Weights of a small masked image model.
Model: 48-pixel images, encoder arch vit, encoder moe expert_choice, encoder width 128, decoder width 128, decoder layers 2.
Training: muon at rate 0.0048, 6700 steps, batches of 384.
Data: trained on regions of photos with short descriptions (Visual Genome), 101725 training examples, 25.3 epochs.
Rows from block 4 of the encoder of a small masked image model, named by matrix and row number. Rows with one number belong to one neuron. Each number is 128 + 24 x the weight over its row's rms, rounded and kept within 0 to 255. All counts start at 0.
After each neuron's rows are labels from the 100 images, of 14848, where the neuron reaches its highest value: "responds to" is what is common among them. Only what is clearly more common there than usual is listed. The data: regions of photos with short descriptions (Visual Genome).
# fc1: MLP up (encoder.blocks.4.mlp.fc1.weight, 512x128), inputs 0-127
# fc2: MLP down (encoder.blocks.4.mlp.fc2.weight, 128x512, transposed), outputs 0-127

fc1.203 [103 127  89  94 112 136 109 147 101 134 157 149  97 176 150 151 109 132 141 108 105 110 162 149 142 103 106 163 172 135 134 129 106 112 157 132 182 156 144  99 140 124 149 112 112 129 102  86  97 134 169 120 161 142 173 154  79 141 138 131 151 127 163 159 123 142 148 135 126 123  90 118 117  83 118 123  98 172 113 113 128 129 143 160 130 140 125 130 140 134 121 124 140 137 127 145 133 100 116 130 114 136 123 152  65  88 115 103 126 126  80 116 133 109 172 151 144 125 130 164 110  87 159 151 136 144  84  78]
fc2.203 [ 88 149 172 157 136  78 123 147  66 107 128 132 108 156 145 130 109  91 143 114 123 122 155 120 137 153 125 122 115 165 126 155 155 141 152  61 121 149 134 108 113 114  91 106 100 134 108  91  95 100 125 146 114 131 149 137 168 113 100  84 121 141 137  83 135 111 101 105 138  88 130 115 121  76  82  86 124 102 102 116 125  96 103 128 117 134 100 118 113 101 134 111 116 112 142 144 114  97 134 144 139 113 121 138  82 124 134 120 124 127 120 152 158 132 118 175 130  87 140 153 190 142 128 126 163 127 140 143]
responds to: text has "red"

fc1.332 [140  66 158 150 104 118 152  96  87 140 121 116 148  80 144 135 166 123 118 120 156 157 101 111 128  89 147 145 162 101 106 129 148 131 134 152 125 131 156 134 109 126 108 131 141 141 150 164 134 136 114  71  84 158 147 122 134 113 152 117 114 121 176 139 112 146 132 147 119 149 130  69 149 113 106 108 126 148 171  72 157 151 136 133 122 172 114 119 149 163 127  86 116 160 119 121 102 108 110 144 109 131 163 127 117 143 141 137 159 105 132 129 176 100 141 156 134 119 128 100 145 133 171 115 126  81  87 143]
fc2.332 [151 144 162 102  58 105  92 167 144 178 116  87  94  90 149 160 155 101 130 109 119 154 176 125 158 136 105  97 110 146 142 129 115  96 121 125 155 105 125 119 124 143 129 122 100 101 162 119 167 115 117 129 138 127 108 156  79 163 111 112 105 119 158 146 142  97 159 120 144 111 133 156 110 157 161 102 136 128 104 136 148 110 121 117  93 184 136 146 155 132 134 159 145 142  97 137 135 115  90 166 141 121 144  95 158 152 138 126 140 160  91 109 150  91 129 131 124 120 153 146 141 152 130 118 151 148 123 166]
responds to: text has "sign"

fc1.305 [110 138 145 132 153 134 118  77  80 143 137 152  87  85 158 143 122 130 140 141  93 151 101 117 147  90 171 133 123 131  91 131 161  87 130 159 158 121 121 109 123 131 143 123 130 115 139  83 119 115 150 124 124 131 131 132 137 153 110 122 108 124  86 158 134 130 137 113 108 171 135 103 140 123 122 163 124 154 138  53 164 110 130 157 113 193 137 134 101 122  93 137 115 122 114 129 168 124 119 142 109 134 157  94 123 102 125 130 140  98 115 154 134 134 139  85 172  95 106 125 108  87 151 138 161  70 158 116]
fc2.305 [183  99 207 164 125 145 108 120 132 134 114 133  90  88 135 115 103 134 143 113 130 136  74 116 119 107  87 124 143 173  98 153 105 148 163 152 147  96  90 116 107 134 113 138 132  98 147 144 127 103 132 116 151 146  99 140 116 126 137 116  90 156 160 180 122 140 121 146 128 138 142 107 140 147 151 136 148 149 121  94 118 105 125 160 117 131 148 161 134 110 106 121 142 108 119 121 134 100 136 124 118 118 125  85 168 111 118 150 152 129 142  64 161  92  93  75 174 145 131 113 139 126 135 154 124 121 122  95]
responds to: text has "sign"; text has "white"

fc1.28 [112 138 127 136 125 134 109 155 162 139 139  89 117 121  99 125 149 158 143 161 140 126 143 146 104 143 119 122 146  98 124 136 107 108 127 125 139 117 142 159 125  54 160 150 137 172 108 105  90 111 122 131 163 140 157 129 104 162 144 161 173 104 126 122 108 169  98 136 107 107 161 168 114 110 124 109 168 117 109 137 128  98 190  91 112 114 115 155 137 141 121  68 113 107 143 159 150  75 164  89 123 141 128 140 140 149 124 151 114 105 136  86 154 109 121 169 166 136 107  96 140 139 127 129 147 123 106 159]
fc2.28 [106 123 155 104 146 172 102 156 121 122 100 104 142 103 112 142 103 144 152 146 179 132 140 145 149 159 139 108  79 179 100 101 100 126 157 133 114 146 105 138 104 114 122  90  90  90 118 141  97  97  98 119 112 130 115 128 100 141 133 164 159 115 116 133 127 147 136 123 112 107 145 134 119  99 116 134 191  84 139 140 134  88 133  98 118 125 160 131 152 116 155 168 166 112 148  90 105 123 125  97  97 163 112 106 136 143  94 160 132 144 128 122 156 106 105 102 180  90 113 129 175 117 125 103 124 126 154 142]
responds to: text has "red"

fc1.78 [167 155 148 120 103 107 116 139 127 107 173 102 146 122 122 123 135 113 125 119 154 127 112 138 130 142  97  94 120  67 123 119 109  82 137 121 130 112 155 134 139 100 139 110 130 135  66 113  94  93 136 157 112 156  95 164 129 103 139 159 117 147 121 153 140 104 128 176 138 119 136 137 124 115  75 121 127 170 103 108 107  82  96 123 157 131 103 149 152  78 148  97 119 165 105 109  98 108 130  91 119 146 118 114 149 114 150 150 150  75 153 127 138 133 100 144  78 162 130  98 106 163  96 149 104 130 135 125]
fc2.78 [105 138 120 101 122 135 143 126 134 160 142 117  90 106  85 121 125 176  81 128 118 129 145 126 129 139 128 145 138  99  98 158 161 147 105 161 157 107 156 133 146 101 123 116 144 169 152 166 154 132 139 113  84 103 144 159 112 134 133 148 122 133  97  80  89 104 103  97 156 178 101 175  92  93 129 161 130 125 120 121 123 134  92 145 136 125 140 133 119 136 178 142 114  91 121 137 162 130 136 166 196 129 175 110 159 111 129  83 134 112 103 141 122 120 139  76 129 103 131 138 134 140 136 127 142 105 142 145]
responds to: text has "blue"

fc1.17 [110 133 146 143 141 144 117 107 125 129 100 149 123 174 104 151 140 129 106 156 106 128 108 140 125 156 119 105 118 147 142 153  85 109 166  83 146 125 136 141 152 109 143 112 149 159 154 124  93 134 131  42 151 120 141 107 121 129  89 181  90 120 117 108 113  88 135 134  79 138 132 128 130 112 138 171 154 126 111 146 110 109 125 133 138 144 110 136 153 190 117 135 155 134  89 116  99 175 133 125 130 155  95 114 149 169 127 144 122 156 149 163 133  64 141 137  94 161 113 162 143 117 128 122 112 160 127 113]
fc2.17 [ 87 121  90  92 134 111 122 127 149 100 143 117 149 128 133  96 136 108 138 109 129 136 131 131 121  98 107 142 135 138 121  93 126 100 120 112 129 120 135 210  94 136 122 103 117 120 124 119 105 133 154 135 130 104 117 126 131  91 152 133 166 154 117  85 118 105 120 169 132 129 121 137 130 110 109 101 138 127 156 124 126 135 119 144 160 150 114 118 104  98 142  80 113 128 105 137 105 122 173 185 132 112 127 111  61 154 154 119  96 159 118 135  97 188 166 176 146 114 129  74 110 153  95 121 125 113 184 130]
responds to: text has "blue"