config.toml
encoder_arch = "vit"
model = "masked image model"
dataset = "regions of photos with short descriptions (Visual Genome)"
train_examples = 101725
image_size = 48
crop_scale_min = 0.5
horizontal_flip = true
translate = 0.12
method = "mae"
mask_ratio = 0.6
loss = "mse"
encoder_norm = "rmsnorm"
encoder_norm_position = "pre"
encoder_activation = "gelu"
encoder_mlp_ratio = 4
encoder_head_dim = 32
encoder_fused_qkv = true
encoder_bias = "all"
encoder_qk_norm = true
encoder_parallel_block = false
encoder_inner_norm = false
encoder_moe = "expert_choice"
encoder_drop_path = 0.05
encoder_num_experts = 16
encoder_moe_every = 2
encoder_expert_mlp_ratio = 0.5
encoder_experts_per_token = 1
encoder_shared_expert = false
encoder_patch_size = [6, 6]
encoder_layers = 12
encoder_width = 128
encoder_positions = "learned"
decoder_width = 128
norm_pix_loss = true
decoder_layers = 2
residual_init = "scaled_by_depth"
optimizer = "muon"
muon_scale = "match_rms_adamw"
learning_rate = 0.0048
momentum = 0.95
nesterov = true
orthogonalizer = "newton_schulz_5"
adamw_lr_other_params = 0.0014
max_steps = 6700
batch_size = 384
epochs = 25.3
lr_schedule = "wsd_sqrt"
decay_fraction = 0.4
final_lr_fraction = 0
warmup_steps = 670
weight_decay = 0.0
adamw_weight_decay_other_params = 0
Rows from block 8 of the encoder of a small masked image model, named by matrix and row number. Rows with one number belong to one neuron. Each number is 128 + 24 x the weight over its row's rms, rounded and kept within 0 to 255. All counts start at 0. Numbers have three digits each.
After each neuron's rows are labels from the 100 images, of 14848, where the neuron reaches its highest value: "colour at peak" is the nearest of a few named colours to the mean colour under the peak. Only what is clearly more common there than usual is listed. The data: regions of photos with short descriptions (Visual Genome).
# fc1: MLP up (encoder.blocks.8.mlp.fc1.weight, 512x128), inputs 0-127
# fc2: MLP down (encoder.blocks.8.mlp.fc2.weight, 128x512, transposed), outputs 0-127

fc1.289:156142158163126110125107134109088128112139137152102190131160119128178121118146114083110151109077150154138130078138108162117143101100114128154154093114113122126159195111131133133128097137146092124131112140150137166140130105119091122112104125118154147157088066132077120139133184132138119131090119125142122151141156111094146148113104125130095133103129116100098117104141119117135173124163
fc2.289:120192105127139137111143165142127120134092130140104110105121133123133101088178084122135114161073128164099109142096123127098120149114120117142127138155177137159151174162125128143160154152144098121185129170112134163136110112137145114136141134122101110120109139153114125119147139100125134110126101118153107139139153120169139150097172157115116180084129100123124105086117074125156131176137
colour at peak: grey

fc1.430:140133147138131145131117148152100113110142161133140131120151119165146118128145129117152145093129122167160149141118184093140169140093202138129064121125126139156118160113126153125086142184139089162099130128088118113084110131114097140152112134125112160107133149118130142118137103100097155064093112123111154145142144145158133139146132138093102115173118135154151121142174141145123131091096
fc2.430:163157144141115084125121113137097125078132153158117129144082104145197154122143104110168131138085178140140134122125146100118116120099132190149116087123151127143183116085123126068133106148112114127137109119113127110118096143150159137128116083092124167103161107156084092172106147100123140121125105166121132143123146116121098124154125128130104114154143141123140103155133122120125148160137
colour at peak: black

fc1.71:165143110147078069096124174152134121111119189133124178154150085170128186155100140118124142151123098102140155135150107097137105139106080134114142097138134116122141064133138102100101150151155133109156139163128133141141136094152124118094104111157132125127137152159114112126121118134141138111146126151076155165131140154094130148125139124157124147145099104173123123105137162148133122105136
fc2.71:093093140139168161119141122139091108149137094171183128137115149070102112137155152106112134138099127123145119134077116104109140129116137136139103175132086129178092156114151089155090101100118131134103119103148095105088135107131101139131157151090108120127126118119124119123182114097136124148115110116160087143114136129104143119100082108164136174133144117134160150120114127095097127150099
colour at peak: white

fc1.85:121109118116124156146135135129148125141113119143149115125142174105111101121138095129151137139088150151083085103116120138157140134104090147127118149163152082148100182152104141112139125168151166115174154161129114113138126073127107129119121115123120096167136112183122144167165115151160160158108107105124154130086170127145113144123115149141177152119174105150132107132159175144133104118106
fc2.85:157105142117133132109125121073127086138161116121174116100140091111146096102121143152138173083149124109084196116155126132114130159146133134127121125096120112071120165101106106118128114124095128153126085101112181117094130116128182159158148097135157116159131150150147145140139160117090145132141150136140126139143148118141119119137121075104137139153145149092154119117119111135177101141160
colour at peak: blue; cyan

fc1.69:154154166144132134119153085143101169079131098174123099151152126103126102122108134140106142161156120146116150074137118173129083166115127130144137122117120152109168109143126152096124155129170167138115112099132113136140139142129101130127124075136118154126119136137144122121096108125139108111143172084113142149129086104168168162115140130102166094136140121146163117129113177133120183124177
fc2.69:128133105105085112120095152107138091187125162062169135117144117115080137098133095135115163126111145127089128146149134111145178079144150153116123122140110115116090153083132132149120149078115113100124149142134148124116099150161166113104168184132146100150131147120118113135149124134131125131105120117137113127152152146119124125142142123176077145087116150145142130134167100125142085138097
colour at peak: white

fc1.455:130132186083113131129122174146105160103124107086103169163147128145113137127121105204106139116127125132134134155102144128096132150138121148138152136116104120124129150126174145136119154116127087110147120134112134138164143092123116151106122119127154113127128101137099141093134105166105121132113106120125121140129135112208183123117070094101104049100129108126131105131099107147117110129129
fc2.455:097119139141165135123109063173110176101109073127118124147131167086133123145121124173120084155128143150138177136121136162141122127147110138091122145128127108130176154141146133077140153104162139113134128151129108145134115125115100126145153090127117123119099124136132122165130127175082139108127136124114141164127100120124117132115119107115125060193133094093116111137107142125175154121159
colour at peak: black

fc1.449:158156136138135139144132130111164088184120104149135094130133167159141148118146086163114070130123127150157088126159151159146148120124160160156162075155127093140123097090139127114107134151129108126134140115148120105126133132133100075121120065162132148177120144094050118176094137119160122150133136115101128108116116134118096145108126136130128124088128127124147147124136145109126122109150
fc2.449:124113149145141160097139130100088086120166166135094112111136106134151125086136120181167122069164106120128102177135163109147135130183145089118107109102151146128165109155144133126115159101115101139123130101132152155096139132163130127120097104136134100145138155139116129144109145127137145148139126141131062136101093132111094129097109107149139119152112178149106133114118109157182103121098
colour at peak: blue; green

fc1.438:124145084130143143177124158089106136080124112139102102124162144120126123106131129130160126151114113132110169120103139126143140113163146121175117110106155132140130132134112192102108142144097078098152119144113081139143160185134078150170180123114084138130114143157124135134153097128073133078130130108146119118121110110156149093132149150134121134153125111130155148118117109161121100081141
fc2.438:135121186127117136092148127186121158176151139134126162153101107120149124114147144134110122104138120140152097136166144126102109117084143139093079135146113149121149113129174087161167137114136179161103120088167147118158134086126152078117098108134131147103137092087133136115115169119175147163112133138117128119130159122104148140125083124141104101124131141131143096154133122111112163129095
colour at peak: black

fc1.173:155153116182140162137108103103149135107139120135084114125134157086145142113107108133145133147067161095132144081134120099129172178172153080120098114088131115129129128143141099131189137152139135134148121110115160138109122150151133174158138114142098178169104128100125084122176137158119113143107146118131124137150137159115154142103121132111110130154156129133130119128078137133094108153111
fc2.173:131118107134140076102139102147087118137109141146123143138134183120133108176110151137145088114186152118146129103160159127109179151161146145133135179144151115124110126115127097132153128126155093112094146129094136174147131116106111138104108156118101170135091170127107107125148161088152114151128161087102095156168149110132145101124124127138077121112152135164114134116122131181127107129125
colour at peak: white

fc1.410:151145136156102147178155119088114147129130150155177161133154093100133087158133123131128179133114083144156113160091131132103114119156154155132177122171090078110108124100105129106114124131131096118147122182122097154090127095159136125129148122122121113093125112126140195165147093142136107128114145099099131155135149150127136142101110111147155162129110109138159130135103166138126142142158
fc2.410:080123095141169155118124109109134115142135137139129178130109081106102125141127116155149119144114153114121098201098164176108125109124148155138121122106152135112120090123137153130166128133092128118150095129098119107172141116097133095103176150111142150140167158114144103120145099152136132098099121171160125123078158108105167124101110118162120131137157143157159089113121138104127116153164
colour at peak: pink

fc1.108:124130160133127149106153108153176138104161095157124078152155149111136108155105129134164134098128121144101115133119146125138121120144089141106107109135118129103116125092134090147120121099128116140103072110135109099114144110129132135132189155169183124100106117100116127114109111106105064114132110189107108113127123130126136084130124156158119159152157115114143078159123112075168157152129
fc2.108:131128097100117068138094136103076109143092156139126154079106133079084144088122110121114098161109107149124135147150095141137152173102183102107115131139125103117144118154161167097121156112106074100139162114100124131139115131117129119126122091122110146130121181162124095122154137105132158161125147090124129182144118117108145154133121109122129136128131157127111159090128141166097118129123
colour at peak: grey

fc1.409:097118129117109149065134170158140109142140167139141149152165142141153154155106163101151114144102117129145111140114122150123133146124089105107144161105124149157122151113123106116082089125172103118109106104128131135115152117145102162136171136188118102097136165149134143105131104103120092113082145087132130159089099159127124145144154131119149154143109079147130134077136121168106160132098
fc2.409:096151163110113155140195110142186159142108112139142126099115158176117147157131138145155146131126141135130115149137078141132104141152117129147135116102105123165128123169094117118104124144113123159125107084088158141132175148134080154131167143131124101078095156130117106087153137088124120146152146119087096146110124144135148094159142120110095123165156091104135135121156150109147117104146
colour at peak: pink

fc1.343:153128097160137133101157141097157115166108142130173127150127177120117130135097099142113102125140118168188138145183120108107141114099129107130156117104099131135116174119121109135132153149111116099165150132155074129114085118134146119167093106142136155161106113154140130126115115119157152168076134114127126108118118141130098124108102114146093141097113115156144143165155122122096176131064
fc2.343:101131170170141148109110109109119116120161129131100153140106093142159132116140149146137118129184140128136119126129137126084157143157125145179110137141173199119180114157145159173138129110144136125138132073152148170116147105149106122148119069103152086141149148135139146160142119127079126142179134107130092107132114122117073136133105109114139115100127134153140153120140126153134111107094
colour at peak: black

fc1.388:124166135117147170143143109122154129121112156107120149135156112159133149151115133133135145106135105154153141153145139115130152155110124116101112119126092079170164161164160100112106165112095143154126088153116117139128141140176115147163104136122103143086146146116082097114125128115101107121111170160097160113122096154077135137205118101106117157102159129104122170155168132144115126143130
fc2.388:129117136104116137099141097099146130115064169151076142130135131095172124090134106131164118105137137157143154138111135137137128123117125135131123120166116131135109128139123103157125123123153139106087137105145141125082125162140113134092126117123122169099135166127143116118140138101164123089167113079060186118114121162146108095177093160112144162106139117114131110135190133141160160123125
colour at peak: pink

fc1.105:112139117103084134130107119105140132106130129136111158147167122137121080135135135091136172139142134131083098149139117166178081109116128106120088145110144135133094161165114107156094174122142161144151108102132141136175142133125118165161131104160154119125156120148159150136105145137130122153139159157116162176088098177138141098104100123089169120146112107118144105107149097119126091112096
fc2.105:096115162106113108079112133120137106113147166061114152067121162089157129117138113102105125148147131105122149107137110149158141139143154157097135144171121166132111110164164161110111164122098105126116122121131147148142156150167157162116118169150121127120143170157103157102144175098147092110107136108141078143114133166134122137133171134151133105143117127117124083112157145141134122137158
colour at peak: brown

fc1.237:130113146149142144122143127133142136117083151137129121123099138112144161127132141066115137078125126142173109110151143149118092154154112136103145145117127117124131101149128105122129110146104114157153125075110133167138140111116128131107101139101113162143086065143143138119158106150133144078115139168112140143093119107117183142125122166133174141165186109057123127148092123162088121121114
fc2.237:105108079109122122143130152164131115131134158065135144159106149145145134150111122153146133130120102097175118123130133123105121136126185130177108090148136103118102146088142133106162143043122110123164176129122156076136144196137136146129150135153150101127146084116165146138108143149142124126125123136106117095102145129100138121140125135147101159125128110130154150107161166131121118090111
colour at peak: grey

fc1.467:182127142128131095114128133144168162140097147110128096093115149131124134164125082123113151186146058086150152124123133112103130132123089075120144130167124127101116093161129123109125147178140076133153122141125143161151137104147147104101143163110102116142119139144153147134125118132150143143129099112107185140076130105148144118121148137126151128148110134146152114106180128164174117133136
fc2.467:109169134097159136141163146108103093121100117099138145192132119091164159124120130147160139105084166135149096125135140121151107083127128176162130124130099122149131143114122087137141121084151152122123141128135102127114126127096100140128114130092159138145112103131131131135125192138123169106117141151143076142141171119119100102101116107122068140102153149133146155159140095127128126139064
colour at peak: pink

fc1.232:115081175109166103135127096134161120129167135102089140145136146135126121109125117113092090166133162164112139129157160177116143073128150109115125096171148152098178118131124121113156142145146144140157112097118129139125114114166112106117122108127101139154128132102146134152103116155135138133120155156151099084125195148140123107141082133140145118093134169106120110164134149120115130172079
fc2.232:123104131148121138124133173117097124130105126153105116131106116115135105118128141068140135100117119102088142131088125114120196148127169160167134152081129102122098126143136116145107123127133111113156072109156087085126137160100092151160170132107131086175157156117131129095148124148144142083097120121110103173146095154118146127114107137170121126152118160147127166106120101103129144137156
colour at peak: brown

fc1.264:130140151130086150140108178068140131132109128132131119143081100172125105152112128101119142145129139134122138152147119097125112144133194116104124104125087087125075090134118122177116124151143124079128167096162127137114139138118157105125086135132171105138164119133108177101114152113121122146113141124130124103128099133126116162147112146157170159116167169100096110124096112171107122104118
fc2.264:112101108099127132137075088123142126163112100132118139147159128116144124148144111139136164103118148151112140118140118131160170119099120117099126135153124111131075174124102115125187137082111117125140124155134098107119123093103109043086120147136094102133111121095119133148143141088102097124121129144114120158123177114091145088155149098169118151120149122145150112115147109131161105180125
colour at peak: black

fc1.443:172109144109111127065134156143169083102110133114128117120085139105119134107109110077121141174154119120178081119107111102102148100123114149141121129149120114129101163143134120150124138102140146132089134082126121100147116116160143126091107155105102098136132119164180071121159100110105131153154127085118127118105126115139117142108141117097149103091149115170136138123141130152156128083092
fc2.443:126131113157121114145097122134164117127133124160115123137177098185114113137139132181143127089099120135127162128116138152126094130107098104174143119111103160195120143119153124102122098148107104101140093184128148119126160122108104071116126118139095152121060156124106134156133172118152121112111134161160088109123169115117122126085132130129104143135091105121121084133129120136127123106158
colour at peak: white

fc1.19:126157109110141150136149108109140112110122123108138112141161122129168143115164132121126149159118082143115090144157131123191078164110145093118092096133140134137123142081128128093102092090116120085112132135148087084140134166154141122157183118117144095114124118088115132133134179134150140089104144102117142125104137131143107136109116094126111147179120146154155125107178144109075131107123
fc2.19:120107148142121123124132159107097139127155144157123125116099119157143110150113164172167059123080127136132146143108110111113179127130106152117154146150106121136143116163079129161150176151120112177128119110152143136110122091118154111113116128173108144151109151139146140108143083130148116178159129156106110106148117095108130133149127149118163093104123146134100076142130131165133187162121
colour at peak: pink

fc1.130:130140115118130153131114149144164153122135135131106080138176135118117155145108151141132083135086122138139075144099122138141167117120108147136146115126079065150117104082145111134127108141111107131184157120152132093095134107118110140148153123170168163135152174108094107153111122160083152123170109140106143116122132089141153143146115158121115158143133130089147152127088119117094137111083
fc2.130:150131147125121126170098147135088121128145177152093136106157092123102115095128141145146112131102107139131101119117125161127110097143084103135106079102065134173145139108117082130106126134125128139173144156145100150121096132158126140170082123140146106128177148144139117138100117143112170134147132124115112136113123122108154149116097130098181135148117136132150177121096145177099106098083
colour at peak: blue

fc1.475:097120114159126102159102100144113149134160113135094075144118183129136096129141129100157138121094113156123110142115124104162140135104105092119111157120108118098108106095158151133103147113096062113124081109113115102110160093116116128117185113177128128081102141115128139105155126091117093115094123184127136124132107104137164104118122136153111176147160129117135107144134115089128132157139
fc2.475:118119125072154098106163133145143107114102144138163140121113089099085175100061139147135085140177136134125142136142111160095153129155147171104120126134154100156145180153121088115142100097149152148124115087134113125118120153123142109115106162103148142148146109138105095123096108144127120139167165115099113163159142105100129089138132107129154120114128151163101117145094124146165155117121
colour at peak: grey

fc1.82:108105145101144158130115154142105167122109159118169140145128122137119134103129091124130146084096117124127123144085071135137135098108119125140116145102100134124178098109129104111111155117102162145102120159125197146104112125133154130119135089125113164162173144164144135147151124187138133118121128102099104117096143139128142113091130142136082175120128127102077115152137138083091084151139
fc2.82:161087109144098097122110114163095140157138108110126135120167103147155090102133122120091129156100110107102149102114147139151161125131126139120166109114147097159080090114123117134138164121111088123124119141145082091154094080161117073155124143124116102110093086113117124155148145124142113116117121143124136095132122119086122130173189148099144109161098127128157077118148138131136114160140
colour at peak: pink

fc1.182:155137170111121109105153111139116133132160147115117128107170142082144121167171104112153171163139130148062094159131095174148150116140103066103127146132118127137108147150135134129094160094116149129131153126120162143161142090129130109135110166184116103088131109181138135116144118141119150171138130123158152139090108137162137098116169121118150150133094106136132095130110134147118104112128
fc2.182:145105114134151121107137118123142140137172145111089114085099137140154144138172141125116123117135151144132124123102167156121125166140147157096124099160160156118140150118161168139140138173096166152116106150163206135112146196140167175136118134116106141119138135121159116067137172150128099109164117158103102116121136116139108157116145143153112098134115127140136125110162137121175141141140
colour at peak: brown

fc1.239:086153105146123149142132100082149163163122137131099093143099134113159125108134126147169127120108141114137129130113091140134145139148149122117097108150163091103121117175089112152156119126170113165143117138157144122133107171139109146169118118143120187145126108151156108179167133125106150156132187131135142137113133116075079163145162103122124113131136109103125142115095183128125134157100
fc2.239:116103130157167129114145084115111148109137108119126111145140154126177105126137145104158142151133169122154162109152117112148141183114136147078113146151153104160154113152133155163178161140135103102157128119120171140144142164146113135121125132144141188108119139118148101146146128109135112141106184076110109118134102095148141175090127129109112136123134148158134099113082169143109173147136
colour at peak: white

fc1.477:108120135127110119124167147133162106130119123126136173098115111129118091090123152088119117127144123140111123144087162127095126143107163121147116110137147118156138124123113188141141098175109212129170114116111150117151109122119085174101134094127170071156122159132140116092150101137126131107160169157184146149155094116161122127138131151140138120116133106124119103117129125099163110123160
fc2.477:136129096109115151106146108134060142164112094107158106123131117124100108146156158098131144124137117126100165105129107118113132172146111152137125148152119117113103127163123129101123099089136093138115095102086084078143136126116136133140120147129131162104110121142089141100099163059100087114094119160131110131084127120103176121142107094133103164150156118137138132107080087134147144118111
colour at peak: black

fc1.92:105120134133132141108169131117130107135107092123093131129110126117157171123112146165120121118185095110106124117121127126115087113113132129144095103172123106146129093112126079143068118128111128097122136141171134134095148153110146104124118134093055121105157109127118142143117098160112134134157098130148132135137135112134130126152141138124199192144098170157133091151132139124138176095168
fc2.92:123118129130098128119140114120160176126109142120156122096109119159130137128124115084115179096073113115167137129150148107123068166106150151145110124179132135160141115122155170116171156107134149139176150088146133108127108114156113158127117095138187185131109125152108130100166125125144147107087158115159161107117123125124157142105120121115109120132131131117174142128096116149124121118181
colour at peak: grey

fc1.238:112133113121145120118121108118127096108112100178111103154123159107119120135111129112177127125090109164091102137124138134166153119114089093077094137145113127115127112122160147142135124125111110130140095106110124121122181089122135124141178135165145156098099135120123099112125094127089078122134096177135117156105111114138166066142114137166110151141169145100143107143158099077139154148100
fc2.238:100126149111134110124138121170100180152141147091135104083097121111148115107109132140105119120167133124124121146168109122100113156123159179157148163150125093125100142117135072117111144114152072129120142125161113091135069172133124120092134136141127120082162134124104146131122158087118151133120173119130172136165144114123130122110126122123151123125113116153147131123089160152174112136188
colour at peak: grey

fc1.321:108110113065128116142121117136133131123159105097136099173120104139156166127100126173090148173099142146136126115138139113089163121127105159112116122163081085099130144113150137180146126158144179106114135111102100102124116099148109118146128116148154110136152140117126118176082122194139111120133118093139153126118171092136102154107129123121093130156125128106151154118165146133133172143104
fc2.321:069160094111131121156120129130140145146149179145110110142104121116178146093098137141124166123103166143117164140178131093098149102110061153100125119147082153148143136131148179125133156142128100096120125125091122093128115143136119128128124124151124107151139152130129117173134153128170108132120101135131106135062146091096159121133105114103155133151141119172119144136154139088114159117125
colour at peak: white

fc1.65:138114121130142158160149146112099099141150189150139130117143127119153136123147113103127104116155152152103062148131138125127115161157169103149131118102117137141126164117104157151133149147161191110116139114145100113135174179132134152156100164136148100131154141111140145109137130135145101148130113108117126167115101159203152164107108127123148154106102117153153120157161102158123172132162
fc2.65:124093112087161116167141100109130121105134081158142086137098172161143127129126172116123166145106145126132145136121101145134159120115142150119099132166152079173080145156114124148110155135129100125165095106146147109077124130131118155118166120106139162090125144101129144108128125102130154100123127146101147107108129101063158134135130135163112091154178144131133135148125159112084113145102
colour at peak: brown

fc1.183:146112139112153146152110086123146171161111105148136130100164139132126178152113122129111110174136089112156125138124117162147128120144114142118109094165194143145122127099118144174100114146091133138119151136144068106122136100133133141114108159110151119120148121085178123095087090127136125136126130105149123108129103101107118071165116134169104118164176145100124134152109132156111147129085
fc2.183:091118087093101133130097137052109108116133100112122081099089136133159120163165105120131143113130110149085112127107118130133131112108070140128114090125115133142115143126112081132150118090104123118135111139111136140121151157112128138133153123146104131137127149169081091140126175103129128094077127125170106127113203113131108122124161100102152106133084132133101124090112128133122108104145
colour at peak: brown

fc1.7:146122102124141125123146153115113111135098097130177137100149141153089162112123128111138124126107164171122113104114154149118134101142142112183101154105110098092120174155138124122087179133124098110108117157095107130121107122179103118134128105089129123133113079122093112145155105078119162141095095119168111127100126152127102130101176115148116161132087145089131138153130092142125158162111
fc2.7:120152113122113126128134142164109134124163142162115138149143144161139149110152126095124136126159121142158122113134144120095184106128136176181152125174128192164150128111158148113113144192065096165108137139119112150108121126139103133135152140079135139143137123124122147166160136097138146166142134110177115146120127119164140135110101147112141084127085163105140130138148121167150115152092
colour at peak: red

fc1.251:110131113142137110156120118134103137118137113139095079174128145113138120108115108117161103116123108143116096168115096112144137141139098100078124117153102134139120099110140159134109104105137096126110096103113140114134180117117114118143180120173146150086120118096101106100112132101087114118115104154118176129103136102154155065128132141135118139143194123115103121149125095061170151151125
fc2.251:108094141111122089093145118154141139127135133133171161075122137104069113156129152116111132163139137128100157112142155127131140135138165139144123160129145085088145150118146091111122169126127130137151115153126089118119087095129125138099116135105117107151144139170126125145146083142148136162121162128108087184193110142109134135156132108165129153121104117095141128128123183166085150109153
colour at peak: grey

fc1.306:153143149169138110140139145137142135123111152136087169080095097112108144127117137133146069139150122151157142094143159148132143168103139093162105137108109125222117133166134090107162157135127112110134157119103125145110082112134097107091105125145121093128115134125158127128168138109122136165101108116139171107131081127125127112139114103129149134140098116140116140111125155126097068155110
fc2.306:105126108082133156134129145108138121099157114117150100196158114150150131137113097113132165084122152129099100146143112125072132133163111156092127125148135135074110135115116145132103095133120149159148120127178149139121186121133147123133101105147139156132132114148146112170094153177125091114134138144136116093112154134133122121119106160105139108139169144101142143156159062137143163112165
colour at peak: black

fc1.286:075126142126127102127116062142131154132123121171098084150108146108124108129126139156162136135098137141129112136119120140134150129131117092086110121160108094121132120113144112143132119094113114136122087112092127102094149116120108135108190117155144137103106127109103124098131114118117086144141124188146154147143119099112182079138115123146120177155150140101137095155116135084187153170108
fc2.286:145111110108169101131133175141109094136150115073133153084135118132096120138087109093114113121139124161093141141147152131157105139101120156143150151089145141081109162108159144086111146158112109104118129094153102140151129127151173093114112117151148121123169136156115082154135137132118135109100151120056125138096131097179128132135132139155120149135148129154115157122181139150105139123163
colour at peak: grey

fc1.97:122212114124119112104148134091137164120126130146151081114147104164109123123099161131115171145135123165130163139164121145139119120136121098167088136123161087109161131145090131128115129107112115115149090132112085166152090160116085131152102110161101135137146151109118148121102110129137103137091145135120097144122130178135169147125087110148143171102112127141096127134146145139110163085136
fc2.97:126083128131111136139110133145090095141119156083081179158158113079142126140147117134132086098121110120112111109115128136135174131142160121066156137147112217143104118116161140177136132117137127108149166132121139112108169113117153143139160132084115118121127133156124133147146154095142153120123120114149161124140103121120118137137159129143112069132166132118120165110107124123134105181138
colour at peak: pink